Weights of a small contrastive image-text model: encoder layers 12.
Rows from block 7 of the image encoder of a small contrastive image-text model, named by matrix and row number. Rows with one number within an expert belong to one neuron, the router's apart. Each number is 50 + 10 x the weight over its row's rms, rounded and kept within 0 to 99. All counts start at 0. After the name is the row's rms in percent of the matrix's.
Before each expert's rows are labels from the 100 images, of 14976, where the router gives the expert most weight on average: "responds to" is what is common among them. Only what is clearly more common there than usual is listed. The data: photos of plants and fungi (iNaturalist).
# router: slot weights (encoder.blocks.7.mlp.router.weight, 16x192, trained with AdamW), inputs 0-95
# up: expert up (encoder.blocks.7.mlp.up, 16x96x192), inputs 0-95
# down: expert down (encoder.blocks.7.mlp.down, 16x192x96, transposed), outputs 0-95

# expert 1
responds to: order Caryophyllales; family: Cactaceae
router.1 114:35 47 42 37 47 23 54 50 68 47 35 44 45 40 34 37 40 49 21 51 50 46 48 56 48 54 42 44 60 58 41 50 68 58 41 35 54 64 46 39 41 55 60 48 55 59 40 65 61 49 59 52 64 44 51 49 52 29 57 62 39 58 40 31 68 43 48 64 54 43 51 40 43 57 39 54 50 46 33 48 67 48 48 55 54 49 39 41 35 57 40 41 43 47 58 54
up.0 088:45 54 43 47 54 60 27 65 65 45 28 32 48 42 24 49 49 48 50 57 50 36 59 44 51 47 53 55 50 26 37 57 32 58 59 44 59 36 61 56 38 55 48 41 53 56 48 41 60 55 43 58 53 54 32 64 50 35 39 70 35 42 45 38 54 55 46 48 53 56 54 41 53 64 56 44 47 32 40 41 65 34 48 50 49 48 39 43 42 39 46 35 31 44 55 73
down.0 091:40 44 52 51 35 67 48 50 71 59 48 51 59 70 51 63 61 56 37 59 55 44 64 63 47 49 49 56 55 46 59 40 53 37 53 43 55 30 43 67 39 53 62 68 50 44 53 43 43 58 53 56 59 52 42 57 46 46 49 63 32 59 57 67 49 50 44 41 55 47 50 59 45 54 63 54 70 41 33 61 45 45 41 39 52 51 47 43 48 37 67 44 51 51 56 49
up.1 103:43 43 46 67 54 56 52 65 49 41 34 51 48 54 49 47 37 59 32 60 58 45 38 64 68 40 58 41 50 58 48 68 38 50 49 57 50 45 61 63 39 58 32 52 37 44 56 65 63 45 59 50 59 62 43 57 35 66 66 49 46 43 51 47 40 47 48 56 51 66 59 35 49 33 56 47 52 18 55 35 41 64 48 64 64 43 26 55 48 44 59 60 59 54 53 48
down.1 099:38 51 49 64 51 66 58 64 47 63 49 44 57 43 57 47 56 46 46 60 60 63 55 48 51 42 51 48 35 38 56 59 57 48 43 43 63 49 35 70 57 65 64 48 46 39 40 41 50 53 41 47 24 46 42 52 46 62 53 59 44 62 68 44 45 58 50 42 48 55 53 63 57 42 56 58 52 31 58 56 35 51 48 50 34 37 52 46 29 50 54 63 68 46 52 66
up.2 102:59 49 53 65 47 62 56 35 59 51 66 36 67 59 50 43 52 44 44 51 53 47 55 32 31 49 61 68 33 68 51 46 53 52 49 58 41 66 42 38 49 36 48 44 44 50 49 61 40 40 36 46 35 47 39 43 59 55 43 58 45 60 46 46 49 62 65 31 62 35 49 49 42 50 72 56 58 56 43 39 51 57 47 63 46 51 50 57 71 45 43 56 37 46 39 52
down.2 105:49 49 36 45 34 52 39 54 54 40 44 39 47 41 65 50 52 48 48 45 60 49 46 49 45 38 49 50 58 58 71 51 44 63 35 55 50 51 41 46 58 53 68 55 41 64 61 32 45 64 52 68 73 58 46 34 45 43 34 35 59 63 53 50 53 55 47 71 48 51 45 37 45 55 42 49 52 32 56 69 50 52 40 51 44 53 56 56 41 41 60 54 59 34 24 74
up.3 095:40 53 44 56 46 51 46 35 72 55 61 56 53 56 46 58 45 49 47 80 30 55 64 44 59 66 39 38 44 39 40 60 47 62 43 55 33 59 56 49 55 41 56 46 39 43 46 48 54 58 42 51 38 55 62 44 44 50 37 44 50 58 50 59 80 38 45 62 46 56 51 56 41 42 58 49 42 40 56 58 53 60 54 55 41 56 44 49 55 51 52 51 45 44 38 48
down.3 106:48 56 36 49 52 41 68 33 47 31 57 66 77 70 44 59 41 32 60 58 51 67 46 44 71 32 44 58 49 60 57 31 41 47 55 70 61 41 44 40 56 41 52 45 61 39 41 51 31 54 53 53 51 34 63 53 50 40 60 35 54 48 36 58 61 44 46 38 53 46 56 67 53 62 40 57 51 49 66 68 42 46 63 49 48 44 45 46 57 62 46 57 45 40 57 40
up.4 097:50 61 58 63 35 48 28 54 37 44 49 50 46 51 58 62 38 58 55 66 38 52 45 41 53 65 61 41 57 44 49 61 48 46 50 39 55 56 60 52 55 49 37 50 57 54 61 31 44 46 67 50 53 70 39 57 54 54 37 72 57 44 60 30 36 56 36 44 66 49 49 55 40 54 50 37 55 49 29 40 48 60 49 68 52 68 48 44 46 43 35 45 43 46 48 39
down.4 104:54 38 49 49 43 52 54 55 55 50 57 51 45 51 70 67 48 50 49 46 42 46 40 55 42 49 43 54 16 39 42 30 43 31 50 59 37 60 56 44 42 71 52 53 49 50 41 45 46 50 43 41 43 68 48 42 41 74 49 46 45 45 60 63 47 41 44 49 57 58 56 34 55 50 71 60 64 59 59 59 39 47 45 49 48 38 51 44 45 64 65 52 52 79 47 28
up.5 090:60 53 46 55 50 46 49 74 58 50 73 37 44 57 58 62 59 37 56 47 67 49 40 58 51 18 65 48 61 58 55 39 50 48 50 49 48 41 46 39 71 32 41 54 57 38 52 72 55 55 31 40 75 51 65 65 35 55 42 38 52 50 46 47 59 55 39 52 55 50 59 42 63 35 49 54 60 54 32 48 40 55 46 36 38 54 44 33 53 49 39 44 54 43 63 38
down.5 094:45 43 61 36 54 70 46 49 52 50 43 51 57 46 43 57 47 59 50 37 38 44 51 52 44 71 34 52 37 52 47 63 44 43 41 56 63 43 37 57 40 45 59 44 41 42 54 74 58 59 69 64 54 55 39 51 52 54 65 52 46 49 52 41 29 47 47 50 45 54 46 62 43 51 49 49 68 60 38 40 40 60 34 41 45 68 76 41 53 64 52 59 49 35 53 36
up.6 105:39 53 53 41 49 38 41 41 38 54 56 50 39 40 48 61 43 44 56 38 45 53 47 39 59 49 52 53 40 44 54 57 64 66 37 45 47 49 48 34 61 49 42 44 43 33 54 65 53 45 50 53 44 57 45 52 51 36 44 62 52 53 59 40 49 38 42 48 73 41 38 72 35 45 51 34 54 32 66 47 39 49 31 61 40 57 50 54 42 59 45 60 49 53 50 36
down.6 103:60 62 49 58 47 49 69 44 59 50 38 51 46 42 38 47 43 49 50 48 35 61 40 74 47 42 50 55 56 42 61 60 33 53 39 50 35 58 80 50 41 52 38 57 69 34 46 47 40 47 74 57 57 46 48 40 54 50 46 43 40 45 45 42 50 60 47 60 38 66 58 56 61 61 61 49 45 58 59 49 46 37 58 64 56 55 52 46 37 53 55 43 63 45 32 38
up.7 102:46 57 45 35 69 41 35 57 55 65 43 59 40 24 40 49 52 46 46 58 54 40 50 44 43 54 55 41 80 49 51 41 36 50 78 57 58 43 57 46 55 50 35 42 57 75 43 37 59 50 40 62 49 60 43 50 47 71 66 43 48 48 67 51 41 50 43 55 48 41 57 58 52 66 43 39 34 78 65 53 49 49 63 51 58 58 45 52 50 36 45 49 74 35 55 66
down.7 097:62 40 41 40 54 45 51 56 52 52 37 48 33 51 38 57 49 44 59 40 53 44 69 34 50 55 57 45 55 51 43 55 60 58 50 40 34 53 54 73 56 49 55 50 39 43 60 46 37 66 28 55 46 54 66 56 63 61 69 43 38 45 40 56 56 34 37 26 41 45 45 65 50 58 51 64 48 51 32 55 73 64 42 57 55 54 58 41 64 46 53 47 46 57 67 60

# expert 13
responds to: order Fabales; family: Fabaceae; family: Asteraceae
router.13 110:37 61 50 52 46 62 38 36 41 89 54 49 49 52 54 56 39 44 67 46 57 45 42 58 48 47 40 50 35 69 47 51 53 52 38 49 49 55 46 42 64 46 54 51 66 43 61 49 53 44 35 35 50 60 44 63 51 50 39 57 54 64 44 51 63 58 50 55 58 52 50 41 65 44 62 53 45 71 57 51 42 44 56 51 62 66 34 74 58 39 47 54 59 42 57 64
up.0 097:32 38 54 52 41 46 49 25 69 49 64 47 49 43 58 53 38 51 37 63 52 39 61 38 61 50 74 54 40 43 41 50 60 67 54 48 54 59 54 65 47 48 53 68 72 40 69 28 49 40 56 35 63 49 51 53 50 57 50 49 22 54 45 47 49 40 43 44 59 44 62 48 56 43 52 47 45 44 45 40 64 68 39 45 60 36 45 35 51 42 50 54 46 49 51 59
down.0 096:49 58 56 48 47 33 72 56 40 27 45 48 47 30 58 46 51 52 42 46 47 34 47 34 56 48 47 55 41 54 50 64 52 39 39 59 47 58 37 52 53 59 38 56 45 52 57 30 42 53 54 61 53 33 58 45 61 44 54 36 43 57 54 62 49 43 44 91 37 56 55 46 54 54 54 63 51 36 50 40 51 54 36 48 31 62 45 42 52 53 49 41 54 56 37 43
up.1 102:50 50 67 49 60 38 38 64 48 47 35 48 48 40 65 58 29 42 46 51 54 47 49 53 46 47 61 50 56 60 37 57 36 52 44 46 53 44 58 35 53 64 43 69 62 50 64 50 41 49 57 36 59 28 47 44 52 55 55 46 52 70 45 40 48 44 36 56 40 45 50 39 55 54 45 53 54 65 48 39 65 47 39 52 30 45 31 61 62 39 51 47 34 28 33 51
down.1 102:53 56 36 55 26 46 66 33 50 57 28 59 56 51 52 33 58 59 23 51 58 52 48 49 55 52 61 44 35 25 52 67 46 35 56 57 47 35 53 44 36 50 47 58 66 59 54 51 61 43 46 58 77 58 68 47 64 43 52 54 52 56 54 44 60 35 61 70 34 55 56 44 57 39 52 41 57 40 41 46 53 43 55 46 52 47 73 36 33 60 56 50 54 52 42 51
up.2 110:47 53 50 68 63 37 49 63 44 50 38 42 38 44 47 38 40 45 40 50 38 53 45 60 53 68 33 64 66 68 38 60 41 46 50 51 46 40 47 48 40 47 51 35 43 52 52 35 33 54 56 59 40 39 54 44 48 48 47 32 42 55 49 44 59 41 42 67 52 41 34 36 55 46 57 59 41 54 63 47 23 48 38 53 55 55 46 60 63 30 43 54 54 36 58 65
down.2 094:54 77 36 53 45 36 51 51 54 54 38 65 69 37 63 34 52 52 48 57 41 66 51 51 50 58 42 50 69 67 47 37 25 58 69 31 34 46 45 49 54 55 52 51 50 54 43 51 44 39 28 44 53 56 45 47 49 60 59 62 36 53 45 39 48 45 32 30 49 53 53 50 49 59 47 66 41 54 61 47 47 50 53 28 53 56 43 57 52 35 37 70 50 54 45 54
up.3 099:40 42 34 47 56 69 64 29 43 66 73 55 45 45 57 52 41 44 53 62 65 70 56 32 44 39 41 49 65 43 61 49 48 62 50 53 47 55 58 41 47 34 49 53 54 49 45 56 51 47 65 56 41 52 54 51 66 55 48 45 39 52 49 62 43 45 40 67 63 57 56 43 48 53 50 44 53 63 69 53 61 53 44 44 38 49 67 53 41 59 56 38 74 49 45 49
down.3 093:48 48 45 55 40 45 61 44 41 70 43 41 64 46 54 56 60 55 60 65 55 53 39 48 46 47 67 62 52 50 43 45 23 23 46 51 66 61 40 67 45 59 29 61 56 62 45 52 34 46 60 51 44 38 41 74 53 48 39 34 42 50 61 39 57 63 54 34 47 51 57 44 40 57 33 48 41 60 47 51 39 62 36 28 56 29 54 35 32 37 52 35 54 60 55 39
up.4 108:60 52 73 48 48 55 53 61 61 39 61 40 48 29 60 40 59 70 48 48 26 50 53 48 71 47 59 52 44 61 42 48 54 47 53 54 48 59 49 50 46 44 47 30 29 55 18 47 45 62 25 52 47 45 49 39 49 44 55 39 52 54 46 60 61 35 48 56 42 56 37 36 48 37 45 56 58 54 50 57 46 59 54 35 49 49 55 44 48 50 52 37 57 45 47 36
down.4 103:43 63 52 48 59 49 40 47 56 47 58 54 45 44 68 53 23 52 43 55 42 66 52 49 51 46 39 58 41 39 51 55 64 61 48 62 55 39 35 43 42 48 43 27 31 48 35 55 30 54 66 40 55 50 40 46 42 53 51 44 37 48 43 44 56 60 52 51 29 27 38 29 53 35 44 41 41 57 54 51 66 41 56 48 54 44 65 61 36 49 48 50 46 53 42 55
up.5 113:56 50 44 43 43 45 48 49 47 55 26 48 61 62 54 60 50 64 51 56 21 62 60 41 54 61 60 59 53 41 51 12 55 43 56 47 53 51 56 48 53 53 49 56 61 23 39 49 35 46 66 44 48 40 46 48 39 57 50 38 48 52 63 27 50 42 53 54 36 51 53 57 40 31 55 63 43 47 59 64 52 57 51 42 54 45 58 35 68 63 68 50 47 63 45 50
down.5 115:35 48 68 51 52 46 33 55 28 62 46 46 60 31 52 53 48 38 41 62 52 36 62 45 54 64 52 52 25 49 54 59 47 50 55 51 56 56 41 58 64 56 20 59 42 54 40 30 78 44 42 51 42 47 52 65 49 53 46 57 60 43 65 48 46 41 44 45 42 47 45 53 68 41 55 49 58 60 37 58 46 45 34 54 59 36 63 56 50 42 55 52 50 32 53 57
up.6 111:56 42 50 46 31 69 41 48 47 63 58 51 56 39 37 52 53 53 62 41 71 39 54 41 55 50 64 55 25 45 53 52 62 58 54 43 40 52 50 30 59 64 34 61 52 48 45 49 55 54 55 34 53 50 54 47 57 80 51 53 51 34 45 58 46 37 47 36 53 42 49 65 40 57 44 45 59 34 60 31 53 61 27 38 43 55 50 56 73 47 45 58 51 45 52 56
down.6 101:59 60 58 57 51 47 62 43 51 58 55 58 37 44 58 60 47 60 54 55 41 57 34 43 44 28 53 50 50 60 36 42 43 63 58 41 43 47 52 46 47 61 53 52 46 65 53 49 45 45 42 42 37 55 47 45 56 45 44 59 44 58 62 40 71 58 42 58 46 65 49 64 49 37 55 40 61 49 57 43 52 52 54 52 34 23 50 54 44 31 54 45 47 66 40 31
up.7 105:64 66 43 44 45 40 57 56 46 28 57 55 52 47 46 47 43 42 57 50 54 46 44 35 53 42 37 53 45 41 54 58 35 67 44 55 52 57 52 40 42 51 44 51 45 46 55 55 60 59 52 54 45 56 45 51 57 68 58 64 31 46 50 48 39 47 40 47 47 40 73 58 52 48 44 27 38 28 54 66 47 39 61 54 59 71 54 54 46 42 46 49 77 69 46 66
down.7 099:43 67 49 51 41 62 62 43 69 57 49 48 39 45 59 49 45 50 52 42 60 55 76 45 46 59 64 52 55 46 50 59 42 60 59 47 39 47 61 55 47 60 55 55 53 49 12 59 45 44 43 49 45 45 40 49 72 48 53 39 33 51 25 36 37 58 51 42 60 55 57 65 49 48 55 38 47 55 44 41 40 49 57 73 53 64 55 50 49 43 55 56 53 55 37 42

# expert 3
responds to: kingdom Fungi
router.3 110:47 55 55 37 45 64 58 45 54 43 68 51 45 46 47 45 56 51 56 47 45 42 68 52 40 55 44 52 31 53 51 31 44 48 62 53 49 53 51 65 50 54 64 41 58 54 53 53 56 63 54 56 48 34 62 40 57 35 33 43 35 60 72 56 45 49 66 53 51 58 25 52 36 61 34 41 47 49 54 48 55 47 34 34 46 46 59 48 36 39 56 62 57 48 42 54
up.0 093:49 58 40 54 39 39 30 60 52 43 24 52 49 54 62 44 41 17 48 58 50 67 66 64 61 49 58 65 68 48 60 54 64 63 52 51 57 52 46 49 41 60 59 53 66 60 35 26 38 43 44 56 41 40 52 40 60 48 53 39 49 46 48 38 40 71 40 59 35 74 47 48 40 48 45 50 61 55 55 38 34 61 43 50 51 41 40 43 55 52 60 51 58 41 65 44
down.0 100:43 38 47 47 51 58 49 40 39 42 39 36 50 67 40 50 47 53 42 55 47 45 57 50 47 48 50 59 50 40 60 52 55 38 56 40 59 60 49 46 65 53 50 46 47 47 52 50 56 55 40 68 39 37 37 60 40 53 43 53 57 41 44 48 39 56 71 44 46 61 50 55 33 37 61 40 59 28 40 53 66 47 48 42 68 59 56 35 49 55 56 41 57 44 63 54
up.1 111:57 45 37 32 47 37 64 56 48 55 46 62 46 54 47 45 57 46 46 48 61 62 52 49 53 49 54 26 82 48 65 35 44 54 54 52 49 48 53 50 40 42 47 73 31 54 42 57 36 54 72 45 53 46 52 56 57 45 49 62 56 40 55 67 45 54 36 51 43 58 66 51 40 36 40 32 47 57 49 35 42 57 36 43 50 46 26 49 46 53 54 56 53 54 55 54
down.1 104:52 52 53 52 51 51 42 59 50 51 60 32 45 56 46 45 49 42 38 37 59 44 52 57 53 50 59 56 59 53 51 45 58 37 51 46 43 48 45 40 38 43 51 45 53 64 44 71 61 51 75 42 55 57 42 48 57 44 51 44 75 35 41 34 38 71 52 36 52 39 42 75 66 65 48 50 45 41 45 36 45 56 46 31 72 39 41 51 50 37 41 45 51 47 47 56
up.2 109:75 61 53 45 55 39 40 61 30 61 43 57 56 50 45 55 55 59 61 38 43 44 49 51 55 68 35 46 49 59 49 38 66 38 46 55 33 66 61 49 58 35 37 43 67 46 57 51 51 33 59 52 32 75 44 58 57 37 40 55 66 47 46 56 50 51 40 43 61 44 54 48 57 42 25 72 69 44 37 52 47 53 54 52 52 44 41 47 52 40 69 52 60 39 43 53
down.2 104:40 50 46 57 34 55 64 48 51 41 44 45 51 42 52 56 33 36 49 55 55 44 39 30 49 50 65 34 32 41 40 54 60 56 32 63 42 40 77 44 49 42 44 45 60 57 41 42 59 43 49 62 56 44 43 43 67 64 51 40 50 58 68 52 37 48 38 75 47 45 55 41 47 55 43 52 48 38 57 74 44 56 35 56 57 42 71 50 49 64 38 47 32 39 46 51
up.3 101:53 39 61 62 56 50 39 44 42 66 32 40 42 45 49 54 67 49 54 51 48 55 34 41 38 58 49 53 32 49 54 54 68 30 60 32 59 59 35 41 66 40 48 33 47 68 40 53 56 56 56 49 44 54 49 41 40 42 51 74 52 55 46 50 63 39 56 49 37 65 43 61 55 65 61 39 55 63 45 47 46 43 55 61 69 58 71 44 55 47 50 45 71 38 50 51
down.3 096:63 78 49 38 50 31 56 50 36 56 49 51 58 56 57 56 43 60 53 66 38 43 69 50 58 54 38 63 55 45 28 40 49 50 51 67 44 56 58 45 65 60 56 53 45 50 50 45 48 50 42 50 39 42 53 54 58 40 62 49 65 63 65 72 54 33 55 50 46 32 51 35 50 39 46 56 46 62 54 46 59 40 38 36 37 77 40 49 41 46 41 48 45 52 58 58
up.4 100:55 39 66 67 57 33 62 43 41 49 71 50 55 62 47 46 48 56 45 70 51 50 35 57 45 48 45 33 49 50 66 56 48 56 49 47 39 38 52 48 44 68 46 49 46 54 35 75 54 36 49 51 51 53 55 60 39 35 53 61 56 52 61 56 48 66 60 40 27 57 36 52 64 56 44 44 37 55 58 51 60 36 60 61 50 52 45 36 50 52 46 49 40 45 68 38
down.4 103:50 37 51 51 59 59 53 44 57 66 61 34 48 67 53 55 46 42 39 45 62 49 74 44 41 60 37 47 45 60 54 36 57 53 41 52 56 60 63 55 53 65 43 48 71 17 55 56 49 35 60 29 55 38 56 61 63 53 43 54 49 39 63 61 46 52 31 57 58 60 51 43 46 53 46 39 45 67 57 49 34 54 45 60 69 50 38 45 51 35 68 47 46 44 51 60
up.5 092:42 55 29 38 52 42 56 51 53 38 39 39 55 45 52 45 45 39 43 37 63 52 55 41 64 50 49 47 49 57 54 47 38 53 57 57 57 52 38 42 55 50 58 63 60 61 48 52 39 34 31 38 59 60 48 51 45 52 42 40 39 53 36 41 36 46 53 63 87 57 48 38 36 72 57 64 49 52 69 71 49 55 53 47 35 38 51 40 57 51 46 51 40 49 55 55
down.5 094:45 54 38 58 67 52 35 66 47 38 60 44 54 38 36 46 29 49 53 43 34 51 50 48 49 34 44 44 53 57 31 50 58 61 45 52 66 59 34 48 42 47 42 42 42 33 57 48 42 62 50 50 53 53 40 62 40 46 46 45 47 54 52 40 51 47 31 61 59 56 32 44 43 48 60 48 53 52 38 61 58 46 62 54 34 32 47 70 72 62 51 60 50 64 55 55
up.6 108:59 48 38 58 48 62 58 46 50 55 54 55 50 42 62 49 26 49 33 42 55 60 52 50 37 51 46 50 50 72 54 34 30 57 36 57 49 49 43 46 43 43 40 52 46 34 45 73 44 43 60 58 34 40 57 46 51 54 57 58 39 57 49 63 49 52 57 41 41 49 61 67 59 44 42 47 58 46 57 52 67 39 69 53 47 42 54 68 48 48 45 80 65 46 64 83
down.6 107:52 67 48 41 48 27 30 51 63 40 50 52 49 32 54 47 58 73 44 52 56 51 62 57 53 40 44 48 63 63 56 46 59 41 28 46 50 70 50 46 42 49 46 53 62 59 45 63 42 56 52 47 50 45 54 40 67 51 54 59 56 59 59 39 56 50 46 58 40 76 34 42 64 41 29 36 51 58 51 27 51 49 58 44 40 53 56 60 42 53 46 42 30 66 46 28
up.7 106:43 54 36 51 46 45 39 67 60 35 60 45 36 74 54 44 68 56 46 35 46 44 41 45 62 48 38 56 40 32 46 35 63 45 28 49 37 59 57 59 51 36 49 71 41 68 61 58 57 46 28 42 66 63 64 51 59 77 39 49 43 55 47 53 47 54 43 53 35 44 58 60 62 46 57 42 51 46 53 49 45 45 56 64 58 59 50 48 38 66 70 34 47 58 54 49
down.7 110:50 44 59 49 49 44 59 68 52 39 27 44 48 67 43 51 74 52 51 48 39 48 47 51 52 47 53 54 52 60 29 56 63 30 51 61 51 44 60 45 45 64 59 58 43 46 60 46 71 59 44 59 58 54 62 64 50 47 39 59 45 43 53 53 45 44 56 52 57 50 60 44 44 44 49 61 36 55 42 50 35 48 38 53 46 62 44 33 39 46 58 53 24 47 31 67

# expert 14
responds to: order Lamiales
router.14 110:54 50 44 57 50 59 45 46 41 46 47 57 56 63 41 43 53 56 42 49 66 41 38 53 56 51 53 53 27 50 51 48 55 46 42 65 56 27 56 51 47 61 52 54 43 73 52 36 66 24 48 62 56 78 35 55 52 58 54 41 65 62 55 59 46 49 52 52 52 57 50 50 68 58 62 42 62 58 47 41 49 64 50 65 39 45 49 63 51 61 40 43 54 39 63 48
up.0 108:46 49 54 53 36 54 40 30 46 50 27 49 47 57 49 52 36 70 54 70 61 67 64 40 46 49 50 34 56 65 53 44 44 35 45 29 46 28 39 28 31 70 50 55 55 46 62 48 55 53 52 54 61 41 73 50 54 62 46 53 52 63 44 41 63 53 43 25 48 55 44 53 41 62 51 52 40 51 43 45 30 60 54 66 49 51 65 39 62 45 51 63 40 55 46 61
down.0 111:58 59 51 55 49 70 48 47 43 37 41 68 41 43 38 47 43 53 46 53 59 54 64 35 43 55 48 52 67 46 62 68 59 49 29 52 49 49 57 53 48 44 49 44 65 48 33 30 39 32 37 42 50 53 75 61 41 33 61 64 57 52 57 54 49 51 37 58 72 52 53 52 39 41 53 55 60 48 55 53 50 73 46 59 70 54 34 39 45 45 44 48 59 46 61 40
up.1 107:29 59 60 44 53 52 54 62 49 55 57 45 42 41 48 42 59 49 54 61 41 49 50 60 60 41 50 39 66 56 49 61 37 57 47 28 69 49 35 61 49 44 47 56 57 77 49 47 45 56 51 58 67 51 35 52 62 42 56 52 55 56 52 28 45 71 41 63 59 49 55 43 35 28 49 51 62 53 46 67 54 56 47 59 43 42 61 36 35 45 54 45 44 66 48 57
down.1 104:42 67 54 43 42 53 43 61 43 72 68 53 37 46 53 49 49 57 36 36 32 32 39 42 37 30 58 55 44 44 55 56 43 69 48 38 63 38 61 47 59 57 44 64 70 57 56 47 45 48 42 46 27 45 34 47 65 63 40 49 43 62 43 46 53 56 49 54 45 57 57 42 58 50 64 42 50 60 55 49 67 50 66 50 47 33 64 61 34 58 68 36 58 50 42 53
up.2 106:50 53 47 48 39 62 56 49 46 64 48 39 66 44 64 54 65 41 46 56 42 53 30 43 53 42 47 41 61 36 36 57 48 46 42 71 47 38 58 44 62 55 31 59 42 42 47 58 40 64 71 61 62 48 61 63 60 53 45 60 44 29 55 51 47 48 53 47 40 42 61 56 58 46 39 58 55 48 65 56 45 51 53 63 53 33 67 46 56 53 62 46 55 52 58 54
down.2 099:69 63 39 37 49 66 63 44 66 34 54 53 44 53 39 48 54 60 53 30 64 49 72 48 53 54 47 74 59 35 42 38 38 40 60 54 33 50 67 41 33 59 38 73 53 53 44 46 41 43 51 55 56 50 47 38 45 50 54 47 46 56 41 63 40 49 35 66 68 59 44 35 41 31 40 51 55 46 46 46 40 58 42 46 38 45 54 65 65 42 48 57 59 57 61 43
up.3 098:59 50 54 41 48 36 51 42 53 52 41 55 60 50 56 65 52 21 83 50 38 60 38 47 57 39 53 56 54 59 56 50 34 49 58 46 48 35 52 61 43 35 51 60 50 44 47 51 53 38 37 44 38 55 48 55 28 53 47 64 30 47 46 71 35 47 61 65 58 50 33 55 41 44 41 52 58 42 47 64 57 45 45 77 58 45 55 41 45 42 56 32 61 49 38 47
down.3 105:54 30 68 45 41 53 65 60 49 54 35 50 58 45 56 52 48 60 37 53 52 52 61 61 42 58 36 39 45 52 46 50 53 32 37 45 56 60 63 52 54 40 49 55 72 48 55 54 43 47 58 50 44 59 46 50 64 46 49 61 44 53 47 62 40 40 60 80 58 46 53 69 52 45 49 45 37 43 52 55 46 40 21 47 53 54 33 61 37 42 56 45 56 48 53 59
up.4 094:55 51 62 48 50 48 47 49 49 60 41 67 37 50 40 48 61 50 27 54 65 61 47 45 49 60 62 58 53 33 34 59 61 45 55 65 68 59 54 64 72 37 47 37 65 47 47 38 40 56 39 57 44 54 52 64 57 53 51 58 48 61 35 51 41 47 36 56 45 56 56 51 58 38 47 55 42 65 78 61 61 55 52 47 43 63 40 47 61 35 68 57 52 50 47 41
down.4 097:34 49 62 48 40 51 48 58 37 67 61 64 58 55 42 54 64 68 44 40 39 44 56 60 51 58 49 45 50 46 56 36 34 44 56 42 42 41 34 54 16 45 68 46 56 51 24 61 52 55 39 35 43 38 40 57 40 69 56 49 49 52 52 54 47 62 55 50 57 46 32 40 38 69 41 37 47 66 57 62 44 44 55 57 45 61 46 41 52 56 33 53 44 29 53 43
up.5 092:47 39 57 52 32 47 45 47 41 47 73 43 46 62 47 54 49 66 61 55 53 53 37 40 57 46 53 42 48 38 51 52 44 55 43 51 57 48 50 50 46 45 52 49 29 56 34 49 50 60 56 47 43 50 30 58 47 74 39 67 54 50 55 67 40 51 35 55 62 43 55 66 45 48 43 54 40 44 70 53 31 60 44 51 78 41 54 35 60 40 58 52 48 55 27 47
down.5 094:46 51 31 55 42 73 47 42 76 52 35 55 50 31 49 49 62 56 40 60 65 65 49 55 42 54 50 30 37 33 47 41 41 55 49 37 35 57 53 45 53 52 33 63 45 23 61 54 61 52 53 59 67 52 37 59 37 38 66 63 44 41 44 40 59 75 46 48 51 43 53 66 55 60 49 43 67 54 53 51 38 52 65 61 54 37 31 53 42 47 35 55 61 39 48 77
up.6 094:55 67 43 47 59 64 49 60 39 50 47 61 39 57 44 36 35 44 39 63 56 51 48 50 55 60 60 47 64 64 73 49 45 50 63 54 59 43 50 44 57 67 54 39 46 41 45 47 53 47 64 65 49 45 40 50 48 42 66 61 53 30 55 42 44 54 44 37 45 59 37 50 44 39 43 62 44 39 47 35 38 36 57 58 66 51 57 49 44 46 51 72 39 48 49 67
down.6 101:38 51 58 46 57 48 35 49 40 70 46 46 60 67 36 57 55 59 39 77 51 61 43 58 44 51 66 57 51 52 63 56 56 50 35 45 49 42 47 57 54 46 59 53 51 41 66 54 47 51 51 66 61 61 62 53 42 32 52 38 58 41 42 51 49 59 51 50 62 62 54 47 51 58 55 52 33 38 56 51 45 60 72 58 62 52 62 34 53 45 57 51 52 34 46 49
up.7 106:60 44 39 52 45 64 45 47 69 44 62 53 55 47 56 53 32 56 63 42 66 56 53 48 43 61 48 44 51 56 50 47 69 32 41 52 37 58 47 38 50 38 52 55 45 52 38 49 58 46 65 35 68 62 41 46 53 51 41 37 58 57 46 54 65 51 52 43 58 44 51 41 63 63 36 50 37 27 59 56 42 48 61 54 56 70 58 63 64 42 52 67 36 59 54 50
down.7 104:69 43 60 53 40 52 48 58 50 54 44 38 49 47 57 55 60 50 52 35 64 68 32 54 55 53 47 42 48 43 44 67 40 68 62 56 52 58 50 63 62 25 57 38 45 34 49 62 59 39 60 44 43 69 44 58 39 45 55 47 59 46 59 45 53 55 48 46 51 44 20 54 45 62 39 41 37 43 69 52 53 48 38 64 64 46 36 52 52 32 48 74 45 45 40 48